config.toml
encoder_arch = "resnet_bottleneck"
encoder_activation = "mish"
encoder_drop_path = 0.1
text_encoder_norm = "layernorm"
text_encoder_norm_position = "pre"
text_encoder_activation = "quick_gelu"
text_encoder_qk_norm = false
text_encoder_parallel_block = false
text_encoder_inner_norm = false
text_encoder_positions = "learned"
init = "torch_default"
beta2 = 0.999
eps = 1e-08
steps = 12700
batch_size = 256
Rows from block 5 of the text encoder of a small contrastive image-text model, named by matrix and row number. Rows with one number belong to one neuron. Each number is 128 + 32 x the weight over its row's rms, rounded and kept within 0 to 255. All counts start at 0. Numbers have three digits each.
Before each neuron's rows are labels from the 100 texts, of 14848, where the neuron reaches its highest value: "tokens" is the input token at the peak. Only what is clearly more common there than usual is listed. The data: photos with spoken descriptions (Open Images, Localized Narratives).
# fc1: MLP up (text_encoder.blocks.5.mlp.fc1.weight, 1152x192), inputs 48-95
# fc2: MLP down (text_encoder.blocks.5.mlp.fc2.weight, 192x1152, transposed), outputs 48-95

tokens: "on"; ","; "are"; "boat"
fc1.255:194163122058112152063150129161093122115110110114179157153168127135119149041117140144115082136072150120137144085139149115071139141109141161118140
fc2.255:145160171164126153141129094179132104139139176110119093118112100171117141089159099070123079118161103174084204142131109090162157072089106111149099

tokens: "buildings"; "."; "and"; "are"
fc1.458:126133121171156119077209097119086100069100172076090109179155137090174158120140109092193108131104173156150141062128131113114111131160159116127139
fc2.458:219095150150124165115137058137136043145131101153079128137167127118183138132140055154123163158088128097164120165107128147149113170155137138122161

tokens: "grass"; "."; "on"
fc1.165:170127141105119237133139112130111078175136135146095131144147159069122124061151045152158088143152103133141133133098113106105120159150127148109150
fc2.165:163104170092180165116139133106094099208150112151074146068108186111150169126141168171140127104113151115121160164085152118082137134091124211183089

tokens: "and"; "."; "on"; ","
fc1.309:103069135122113146103126082126108129132145106091109081124171230131124142117187105157069189139017213155164087107156167111148139122150132140118108
fc2.309:108137166153118131152141122172153120072085180115106071150096108125118120132181042086180094092157067154098084143081101123201139132155088104168123

tokens: "and"; "black"
fc1.485:113201113103100140065130155133105123109146124125182144172154123119129109081135151133132099147136129109165109068133125146096103140129159076087132
fc2.485:106174117142131146100126106141094147115126147104146113162172157139153115091146110061130092145138106127154147109146114122150072153109176091079132

tokens: "man"; "person"
fc1.652:142153140068158095101162156156102134143116101127164150107114127153133092106092163098122165087091152140142105092098139199153086117067149169120093
fc2.652:134105126097198108135150097068121130132130183090108097068103168172178129112158110083149129087119165178123115124118156117188124085151079152157056

tokens: "and"
fc1.26:137167127161098153071147130133079147090116157104166121210163093058155129080158114143168087171169124117180091089115096141095123155159164033085202
fc2.26:071086147142172120138134102071107110125097164130118103119111139126187070139148112124138187070115156133176043153102164175127046122158152158122110

tokens: "poles"; ","
fc1.613:150111125170160134159112136104110091172058108166123175098122116131145105168124166125148186088115156131165050129057173119108091148152124163155082
fc2.613:132121178098106109164113122138160162128133168127140091131083111108092105109106114157136102123128089153093161178125089165134136117094142143136123

tokens: "vehicles"; "on"; "and"; ","
fc1.475:157186110113122115084175152138092080117127179109172169166179133079157119105116118108205153117128117141188095038105151152081119202142152111123163
fc2.475:130066126172191122140180063099139108096077158110069116090142157118160162148141084110118140075191155171147150140116197109154123094127121188171121

tokens: "and"; "we"
fc1.693:179196089150080102146105149142127161112186135139209137173108074107098120124075146151137096098118083110105155125106071150134137137131146101114157
fc2.693:108124119129088131066151091165133145076150106082143113153167110154118167080178109109074089171148143124135180095190153081129187082105130097108139

tokens: "flowers"
fc1.476:127122181092116240118111117145093147136168148111108094139158173115150137132167110160124119186140129133124145138157066110103117140126131095101136
fc2.476:120096091145181120153135123040135089103095121132109120118144171112169088181100125128143170102140149114163032136095160163162079130175136150130106

tokens: "flowers"; "plants"
fc1.542:137159165103116176115127105140127111103146167138147048144134148132145111129166085141143084154193147092099167126144101113156137133116139089108117
fc2.542:104104118211158098122141135068113124151152140102131123134136181121126128182094129125108167081085152116113068139094160182135110083155138136137131

tokens: "poster"; "see"
fc1.551:127153135150090173083119108136098133137205135144180124196228075102179140115125097127112148173095083077183106098126119164141068165139152110056172
fc2.551:149160099185082142112079145130108144170152053237131106095117058116105142122134202095084135098142113130117185129092139086096106107099098120137146

tokens: "plate"; "food"
fc1.224:157146108164122182171104172151128178145179110192154141121149086080110141177079118136095147132106052063127132168097100151118129139139141136054148
fc2.224:109079107103111134094128116153128139167110085095100144109176116156112149159151103188095140185133172083148141128173149110085181177126142127108136

tokens: "lights"; "stage"; "and"
fc1.497:088145154094176116145121180129123173144163150110119135122119170143120107179145125097129131114104123133107098146114095148125082165137128130133132
fc2.497:145079155183173130114136081140142064153156087142098116120122111091098162139175080132137137133121133109122094127097130082128172126143102128172151

tokens: "flowers"; "flower"; "fruits"
fc1.171:161143178101112255120123140150112115169098155160116136144149132077130132123141085139113143188160121108130105136112116116083108216148145109099146
fc2.171:085112129090155155120156093085110082134128119141119158122135158084113087132145106104164156147150135131145068070114108120131086194142121120129122

tokens: "the"; "car"
fc1.656:153155105121099124110133141123095123129083109162175134141161131090146123129124118172106170126112162069176091109111146153094082159146158139093164
fc2.656:085136150059128098095130104121153182079138127098164123066107099181092136058139161107088101132151141170089179121165154130144160066065121164155094

tokens: "food"; "plate"
fc1.313:149169129109090205095120136128084146155185141127151113161168102096155107116119121155110117206146101070125136101124087133049098153148179041047146
fc2.313:122125073111117088060170082138138140098082096090162167158168100131114122093148140151116122155116165116141125060166176130104136175110174145106137

tokens: "grass"; "."; "leaf"
fc1.325:151145178092091167080148134158102153109133179098165110197133158075133138066138058147128102191131104132130137112131091112107132150149152124116169
fc2.325:104118165175148163169136118173141088175087145150094098128115160103137110158185120113151131096140149125147000141083108100139115189125104115141117

tokens: ","; "text"; "can"; "is"
fc1.373:182170101178095128117152152120095109104131132159159145176145094076131158140090111139181116156141091073094125091075111111101132196172132100092195
fc2.373:102114103147087125062113054156085129090136089097156105147186129148111148101178099179071130165130159092154141072177138118093179095127187089096160

tokens: "and"; "black"
fc1.689:138187126146140117085167167148109106094147151121180151160139045086156120109121138090183099163135105096123087060108099152089099171173140076114164
fc2.689:075063094121188116135143121055123121088127138054123107136177193156174114128142118096137157091093158149177090122142171128187100096157143154106118

tokens: ","; "."; "and"; "of"
fc1.304:192190121184103124122137137128105108116140133158160158182138066052132139109088106121177115133166076098103101072073103119115120185172127104100186
fc2.304:139127100114076161066134066140073117109144118090171107175182148106156134078173088157102108189152154091162144068169129101080144144125184082063157

tokens: ","; "on"; "stairs"; "bench"
fc1.37:166153135176118155100143147143108125124097134188103172172151061069147141122103101143183141143148115119168090107082150131111100186172136128136198
fc2.37:107139164100129133162094153112124213158115147136145144051108135147081119114143173169097119069085136144113135165139130128100121137084159196132046

tokens: "lights"; "and"
fc1.46:064081135098181121120141118165090143082134148065104089119174140145175103131149087089123182106141178154171077107157136149170059100192139131128106
fc2.46:167135138173148136130123128109108122143181101134093096142101118065154193129132108141162118099142136126111175162099107051153125108138123144151177

tokens: "vehicles"; "on"; "car"; "and"
fc1.584:170148100163133144042156141119089143087135140117149149185166065072151152085130117115134096141139160110158133056125156104086123151145169112102190
fc2.584:068090127100176111095159074083083116122068137105101101114128144146185110119195093107131163138176193133150095112137203146123067134150142134138115

tokens: "buildings"; "on"; "are"
fc1.13:156081158106131225100108091153109082169130134079116104147200123105159112116136083162118166171142183128203130132201125138105122140185165078100139
fc2.13:124113124055153126117153086161139085116046140108103160116130071144123142101153137140161124087158154142160150125126150107160165105093116176189115

tokens: "in"; "."; ","; "see"
fc1.616:163199152145138167125147159135086120148123193147138155140125109088149127139128120075171122130173102138121112089077106114114085172147136139121118
fc2.616:166115128075126135084165147133104116168094153096122151180125112071150143128144128205183114145176174117132179108123130120115157158156117147164169

tokens: "the"; "cars"; "road"; "on"
fc1.62:149164101117133111098144154102099099131102153145190155154153099086149103100102135151173137131147106122162089081070129134076092171173159126096152
fc2.62:119133131157158149108137100139106135125137128102113099122153091158124134101175079059119089105192125147106209123149135088178119085088171128107107

tokens: "flowers"
fc1.748:139122176084150191150076174166122189187141101158122131083122152142098104150085141142080141107117070136091140157099126166138104106113139170134100
fc2.748:108094079105146087097161114080103109121089136057102139157178202135148116128124132168121151105105203116176109124158173156151105114131180155137130

tokens: "buildings"; "on"; "."; "and"
fc1.103:155119107113145100084159057110082113074145151096144114169162062081155140089144068117148129127171175090169164095162120128132105115151199111111150
fc2.103:137096145091145123111177106169159057146127132100108165139137084181090133129139089188151116179183143118116145115166141148127169140128125153164145

tokens: "man"; "woman"
fc1.285:143127171115157132126134106083073141110141122152170155133200109124151094091162104090104121135143127133163117091076171145127073142155149165098139
fc2.285:138148124156122113134129159132113130122129165147132159169112102134169147099091106151125104125178108135127066115125129087022140186104132121124115

tokens: "on"; "and"; "are"; "house"
fc1.766:177086101146154121117114080070126060184094081184132114101175098110148121131170111138078180116118181089155116141121176120120120115109141150111130
fc2.766:139150137107118126140138115179149156099140141105125161130130078157089132131106089161131082121172091127086212157135077150160149128109159170134116

tokens: "vehicles"; "on"
fc1.371:148200122150140121053184147137081129073128151111143131228180083059179138119105084100185118126150123127142109073069126137133106146163171098134190
fc2.371:102082105118122134112100092123100079119102116155117084161178131132147082120164082143094157188144151103183107113164141154090101143164129088086198

tokens: "<end>"
fc1.235:110133169146108124140147151158153176102160170126138123134106091127107152116137094131130116101101066159114123140105085110140141120142103138130140
fc2.235:158090140145120147100093053110054112143166078135161094095168037086084123098166061125073159107115143090123122117141141104111122109117151128091120

tokens: "grass"; ","; "on"
fc1.639:152136152141111245137136105156126112142138158164103116141147110090128132062175050117138102129146098143152116128082130102102130139136130146123131
fc2.639:171096155118166180132126111144108094197137109150057130083119145094135166130172141162143134092100150119149138170081142097097145141100118186173091

tokens: "trees"; "on"; "people"
fc1.213:131106134048131096136119101130153060128042116112162072111109130173098110042180096143122095080133163154099121134163128138146148089074114155130090
fc2.213:134161134190143068149159179145090135143122184091140158157070137118117166133075091139169121087090111161065124110098136114122146138174119140170141

tokens: "plate"; ","
fc1.108:175119130149097196153097138140121120156185143153140149144170099089125074163083098147117167132125100076145081151113096185108068168177166077054162
fc2.108:138107120108086172092121099145114161116141125075122118122172063204151105139172149132086173139061152131171133074190163146097144117117121107105096

tokens: "and"
fc1.723:123124118080100114109115137166140120074084142096181076162159078129111104047188064160108087155174154101140103119183108145145137114111149091080142
fc2.723:138176118127136122150131190094113120168130150140149165121082144123112129167077145080173099096184080135064206121076096115140150099122110124143116

tokens: "food"; "plate"
fc1.94:149152126128109195113124117106073155147184152132169092150172127106139104150104113136118144159100109095117144106113097179090093139156164080025153
fc2.94:138152112109126123049158132148115171160145091140159164116159081128143135119139193151087121182118146092132129083157165137027151171097122152131129

tokens: "plate"; "food"; "and"
fc1.326:130135121143090188156087141121133145192181098192119124130132096092109118199091152150099133166191088057134181171128088146110133132119132090102187
fc2.326:138095090134117135067141101109073101117173088069108140118191124162144126143151120169090171141074191099164114068189153132113135146147144121123123

tokens: "pink"
fc1.163:157154154151128195117113089113106137119174115138156093155164089110161111140118091098095145163157104115134138127097068139114084139139153086094141
fc2.163:134137127138152063138124183095102160167105109153145169085098124116123126136057160140112133067091128126092131160101158153100125109094179187162112

tokens: ","; "and"; "."; "poster"
fc1.330:194196106148118117077155141131103102133167131156179162186146053043129134114099123131164117134150093115111124053086102112112119173164135099106178
fc2.330:128126095106102141066120083106074128120134108106184119153185150104149114073166101144098113175151154094153143084166137107085118157113196101053149

tokens: "."; ","; "can"
fc1.76:140120148127100181129127097138106113141137143099130118186171122065133102067155021125128141167127116109170079132138093131104103143207147074064158
fc2.76:159111171089169167110152128156102119160080145129086150060125126190160144116161165111113135109095151145141166099138190110092139120097107172175078

tokens: "<end>"; "sky"; "lights"
fc1.622:162161133172164122063172108145061102098153160093134126185159058070173126130118075072142113118160119139125112077098150113164107125163156106109174
fc2.622:165107146097090156131114128169115107147119114166110152134148141153158126144156101157143163193088149082157143175127090183096108194136147123125177

tokens: "<end>"; "dark"; "."
fc1.220:158199129122087120095157142141128147070156180129164133202120110067149144091131133101175077154168074117108153111117070106126142154148115055121165
fc2.220:114079143108099152122107090107087101112166112115142082100185186146172097098185085134100173151071140132181104129165158128112092142159152135075105

tokens: "vehicles"; ","; "on"; "buildings"
fc1.50:226172122137135102060162146112071056156139105174121163162160063014166128129123124155161130120186139089155177082092142121092101165106160151110190
fc2.50:075072127138164114171154090113163110077088164130094149090114164183106151135143109141112123073150144180142123142133181064166149085131105175163087

tokens: "pink"; "red"
fc1.112:109142182113168189129134143123101156140169143134119110139123108115149113156141109077134149143185105138126097118109096154133074147142129140129122
fc2.112:146147088212087080180094122133153137102088114147134097133109095142076116131119131127124099088104118126097111162082126141148135104102147104139126

tokens: ","; "and"
fc1.543:178197106160125112093149161136090141119170137159165180182124059052123136116091129103161109120156080112074119054078098117126116169163139107110184
fc2.543:142126096125081156076119068135099120108134109112165103164181134111149146061184098147094092179163152106160165098170134082103154125116172081060155

tokens: "water"; "black"; "see"
fc1.759:089200130098064096108162136173127132036086192074178117205146127122121129030137091133165075163154091180160139112178092120143143103132152078129159
fc2.759:056137120100083116175056142120137202128100132068150111115118134203055065161173139173122118070137108137107127122168111170133142105109159109108066

tokens: "white"; "see"
fc1.650:116200087090055123100149174131108176094158135116177135211141179067118133069093124175135084159120101131118159090142097135126140149181129109113186
fc2.650:107133142098039173113078165170099160153219118122150136130159155150128081124138118170107141196083088106147140129179082182077111170137167097063118

tokens: "food"; "plate"
fc1.83:174138139125085197139100128131116136147144122167171112140147107110122107167098132156106148193163085067147129149119079168071113158131173064040164
fc2.83:133126080127116105079145143117078160143130104090119172127178123157138122166110152174095154151089151091142130065162158156086131182142160131110132

tokens: "singing"; "."; "and"; "black"
fc1.477:192127139051160158065174142106075120144121138067140135139173153121145112096134114115165138138122167108131119044122131142126109156154133155090126
fc2.477:095112177165156123180131088151185153089119192162107102133106143164147119121135092109134128111153101164132161190120099111172103085131136135137099

tokens: "buildings"; "on"; "and"; "ships"
fc1.667:092130085150147107098184135116083115072126164081121162161139165098156133126103126106178151102083147152144100059112136143139095143177146147132131
fc2.667:200116170134100175121106069204165111149117119150096086115156095156144148137175105152088124173121132094137160175144122140130174132108101109139137

tokens: "trees"; "houses"; "many"
fc1.215:118121126150173131131156148157114099162126136141076156135114151143172170158139117120178165139141141156156110114112155119169111135181093150166140
fc2.215:110143141122115104205119127169158145130081188128119125140092134137114101131121178179149101095120128161133152175113124162096112136129176162155089

tokens: "lights"; "and"
fc1.79:108147135236169145089175122161106078103215131135090145157127089117170159141102125056124120143150136123123143131111108114144142127116117114152170
fc2.79:079153177150139150166110119168173156063099162084103092086096130189116144156187158081133093115125099134092093174133151116139157101083123099160052

tokens: "poster"; "see"; "text"
fc1.346:162163108198083168096103113133088174104174115140175128192194075045135129137099144154105137168140099069153144100095097155083102149148167071047203
fc2.346:107093101151164141093151118097110088099145079149094130171174168079185131130135113098133166168114160099206107109133151112129079147170132114118188

tokens: "black"; "and"; "on"
fc1.277:203134158102092160058126075130101106132126087105170108132177076127144136067164085120045138148137174092136160085170121132090117129085145139091144
fc2.277:174186120201148119097167135144105134108178114167114155155077088074150211143057138076138108125126101126096157101080135065113174138138082117188162

tokens: "water"; ","; "."; "trees"
fc1.444:169176170079137129095194094144113127099090163118164160150151070113144154082125089096118107149121118139164156078145113126106126163110147144125121
fc2.444:154105134138206111155152159093126092151152129110083178120106184137153124222068122146184166140142111092117076101107117172103110186179112149168126

tokens: "on"; "road"
fc1.588:201124093095131110125135071087087105149132094146176146133147072062123101114095078174122144137168176079115158117134108137114104149124180144067140
fc2.588:142096127196152126138108075100138122120183167084117043148124124140145161112152104066120120105150155124115180149132147084212129023120085112142142

tokens: "trees"; "people"; "are"; "on"
fc1.525:157111149087135127128118082114138110145086101131133114096136103156108128087149128098083124115103148149093174129138164078134150084077115146119080
fc2.525:127168148158156059156172199159144133119043195137129155147064125108136150131097125124186100076139102161086123134086152132144146160149107163196122

tokens: "we"; ","
fc1.134:187130107137135128122134126118096121162058132159133208116139065095142138137079120165154178125125150097155122089109135138060107183132155152137143
fc2.134:166141176112079129132095098188136152132142155114151073142103128107092146098133106175122085145143096121097175168136072136121166123082128119137140

tokens: "in"; ","; "boat"; "on"
fc1.358:180158100169108140113136097129072032116108156156156137139132103102162111111115120086182149144168129123153082089088105147078093178162150093108123
fc2.358:131082158099054118155088107180168157120151136098130118127125073137069128138114086220102132182137103108121189164173094151124157127120153140097140

tokens: "and"; ","; "text"; "on"
fc1.552:152196101170143126081175157106093139098161140133171149184154056031144123092107113085162116110145123132133106057091134127143094150158134117117178
fc2.552:080091092121150127111122117096115139089106122130143109138184218120184107109166133106110146154113154122185089121152183117141102152146122113087123

tokens: "."; ","; "some"; "river"
fc1.686:081153112088145067123191152172122104084077182035112146169107157150132138115128145103192119117133151162132113113165144156145136144141131121168144
fc2.686:122127092115097096161104159108181119143131108099114126118119145208084107180123164160116131128147109126105143117160148174136178115128102111142112

tokens: "white"; ","
fc1.606:208159099177113117130109120128101093143152132172183158147137059092105117148062147131141143117128101092103144112069087154103117164124152098099158
fc2.606:091132135109101122101137122160157159102168103094142125123140147186111161086172127117094076150170134142123173112169132085162198096084102119135116

tokens: "."; "grass"; ","
fc1.631:157098146141130241136126087131108111144148143128101094156167074069157134088162072145134140134155139136165125127119128102119121141197125129114166
fc2.631:121122165095169137150093136118120103184100116134089117055093190120091156113165155154129133052119159135119132174089154113132143081074104183209070

tokens: "red"; "food"
fc1.226:103127142188153182110142168129090138107178163129114114137155145110205102180109120085157170131106103123165071100073114158128054164211125128105140
fc2.226:136149091138077119112084075100132130077169112101156065169160102125094098137128141109097112152151099103120148125170119157107117073083181031049135

tokens: "black"; "."; "cat"; "and"
fc1.12:130177128117073107129091132131131179105173104112177145135174149136097128085099131157070073114043120151076140144155125108152176122111137099068129
fc2.12:113144094121092108080132104129092139077134118077181131163138105129119130090138116089153113170160134109120159069159103107074124159102182096075149

tokens: "the"; "cars"; "boat"; "car"
fc1.597:196194117122108125082128140134097084128093124175185169160161092086141110075120141132133121122140140118162123072099146136081116162132146116099143
fc2.597:120176133141111120109128094161126144099142145106164127145140129143115155058149088101124058133194106146104200112150107082143164108081156108100131

tokens: "grass"; ","
fc1.327:179124150135111181113151099144112088129123153170104143160151136084125139068150037142149096157139096148141125138095129110106129152130142151123143
fc2.327:150109134152164162147115104123101099172169095166082121089124152086129117133162147143142129091061135100147104165067115159093106157092156173144087

tokens: ","; "poster"
fc1.206:181178124151123113092148140112085120124156117160164179153127054055141150128086119114177135130131078088095114055080112106109110195175133107107172
fc2.206:121108110126078135067123076144096132121134094106152121136180125131135166089169093169080115169155154108147178102175143071102167115113170126073147

tokens: "the"; "there"
fc1.137:167138087082156089094150145146125106134133098115164173115130127133110123097062155169157124085091155155135178097123145128141118090074132183133100
fc2.137:160092159103178127149131087074133128151089163121128105049120102142185091120150097092136163113174122164136100140106135142156087136144114162127057

tokens: "water"; "."; ","; "of"
fc1.209:152133166127119121072191092163072111108129182076161128156133114138176135049125111140143097148128118163141137070115111136111112151132141148135143
fc2.209:136088073097113110158105121065116123131189110065103116147132110162122084158111082187155167123086106091144124105167097217139129148170146116124120

tokens: "plate"; "food"; "see"; "and"
fc1.619:160111155087104197147117183136112116182154134159128159126144175053136096171095137177154158167126107038126084137094098174072114175165143104097167
fc2.619:096108104083140116105126120115128189085159095067113135079166129219093115153157141105095146114067147140138169092189172137185160099114138143129084

tokens: "food"; "and"; "plate"
fc1.417:144128136132074210164077156130130167159191108172134109115134139115112112193094150138099151135121068082113135171118088148109126121121148097053131
fc2.417:143132101111114135070142123124088150083171098061113146126181118193126123121141160152092128150090164106151184063210166152119141129107155135120119

tokens: "text"; "."; ","; "and"
fc1.169:160195121156079131066144138141117123089166128156174135223153089033147140085109127118140095167158090102136129090093103105128127172155133077098204
fc2.169:091128094099124121093120081105080135098128113095165113142189167142144083079160112132104127142118156111185119084178141155110071136113188114076117

tokens: "vehicles"; "on"
fc1.73:194142095137119143079190114131094067098103140063147150169174058108169113115110100134173144124148139117163120069130119136076095129126161112107132
fc2.73:163076162085191128171168124105126099147131144137102165102098096162164115165123054138133156120146138134120097131114176151151129141186110170134099

tokens: "poster"
fc1.456:140166146125148155112138176116078108146136143148144179139153126072157113153104110126159179117123091126122049078077128146110065233185136138114156
fc2.456:144081087123121142086123069117133163116164094090113133094183091157144165146144134155059129142129151120165171110181165094111178074131150134110117

tokens: ","; "and"; "a"; "singing"
fc1.116:114222149103107131103150157146095161119095180085145122130107133131143115090143160094153088106145112162121123099133112126126115132110125111141102
fc2.116:166102112118115101173130113123140100143098135133117150123111122090098165169080117205177123095173150086116170155093130113095157143157154190173135

tokens: "grass"; "on"; "and"; ","
fc1.509:170112136123109216114122073145117074133142127144108117151169104093144126076152067142147098158138119119162132139122126120089123128139138118104147
fc2.509:151110161166172146126142128161135089152170130132062141083115202138136184114147141141139116116037143123133127162092147122116171130093111187184108

tokens: "black"; "on"; "are"
fc1.243:147143104094140129054174091140060087080151138054166114163167091098146111066131098130152127129151179110151147039163146132102127122123162122113144
fc2.243:119070098129180058157149121104180108107110128086105146133113122163112125179097119136171154103159155130139106100141163137141146112172131155161114

tokens: "vehicles"; "buildings"; "on"
fc1.305:161156107153150136084165144137093087095173174092140165170153063074188111108131091070165135137163088111149097087094133118129105158183168124109158
fc2.305:100084156117144134148134090147140109162113130152089105128123133152144162160189090154115142191189131129143138167132128082129139149150099106138159

tokens: "poster"
fc1.298:151178105176073115127117170132106123139104146175181181123109079060111135127095133172153129118106085126134092127070105127063124178154150133115155
fc2.298:148131146117094114131089070168135132096133126099148045129125089142071133071198074120111063112156119122090193149154106115166183068067138103118122

tokens: "the"; "we"
fc1.191:130163114171134143157099173115127120132130133159134144113108137135134104180082172099170157083091079154143066122033099137110097159179145134128098
fc2.191:166150119111080110107095061145110130098106124092152071181142076090102121093151101158123096154161134057116168148156105155117139107086179055094175

tokens: "red"; "can"
fc1.602:090113113167143148151082132120131156143171127153118095127131111127115097198100124107116160114159098117115091146102114161132082126152171102091139
fc2.602:142098082161119136102105077115155131091183075060103087120180125175120123125179113153063142127059162089141156115193168161157152084097122102128129

tokens: "buildings"; "trees"
fc1.670:118110167047128150063164148117092138174121105122108149106138226136147179120142110146088134139084199143107156103150159095114151109148114156140130
fc2.670:120125113135116108133144085121125089083101177088137063201134131087143100118155059122177107097167119135130084132097099159163108138165140097139162

tokens: "on"; ","; "of"; "are"
fc1.258:130126125098109126090147121184130151105091119146137132165151128093117155053148095138098119124107159127170123119166153102150137143129133174136191
fc2.258:105204158127123094127143137179135163096107171129141144154123169142103137114089155065116068132209103154088191117128114128153122112116140122146129

tokens: "singing"; "of"; "a"; "and"
fc1.403:103122139086145139099172179131120146091162177090156111155146123131165111101165103122125122142165122151124118101163080118126105129145110091117113
fc2.403:120121079153162119098123076093081102118096120085143127109182098125146089142125129074117168086098177098146098090123174159122075137144151121116105

tokens: "poster"; ","; "text"; "and"
fc1.756:143193105165101117097149155119097100140140149158159191152132075074151140120092163139170144138126102122144089078087113133063096182163148122115153
fc2.756:153121131126093120077110056163084135076149130067148041160169106105109146083187090123098088145125143096121189120170139126127157081086165102098155

tokens: "lights"; ","; "and"
fc1.427:060059146116181129153118151162134145104144139086086096119147146150139121140167105108115154104127186146142062145169154144149097123165126159142112
fc2.427:156112132149174095158125136107144073164105105145089132088099148101116153148135072154184117062117111134098124158069133090143162102150098161211125

tokens: "buildings"; ","
fc1.31:188085118112132130055187101120058088092134152070144149169197069046178134095134107127155144121156209091171123080146134129113087150151164131110183
fc2.31:126074161074172108133146102120166108143064122128105131073130190168130168089189068156140110134178146171126160173121162079167163087112096188158105

tokens: "<end>"; "plate"; "food"; "and"
fc1.109:109114135133091174155087125114136162149189122158135098141144158102099135185105146136108134177168092071098152167151086155115131138110145054060168
fc2.109:144084103162155148102132101105110104111157091081085099088173126174164132145185128106094165110054180121158110082158196118154130095147109133160106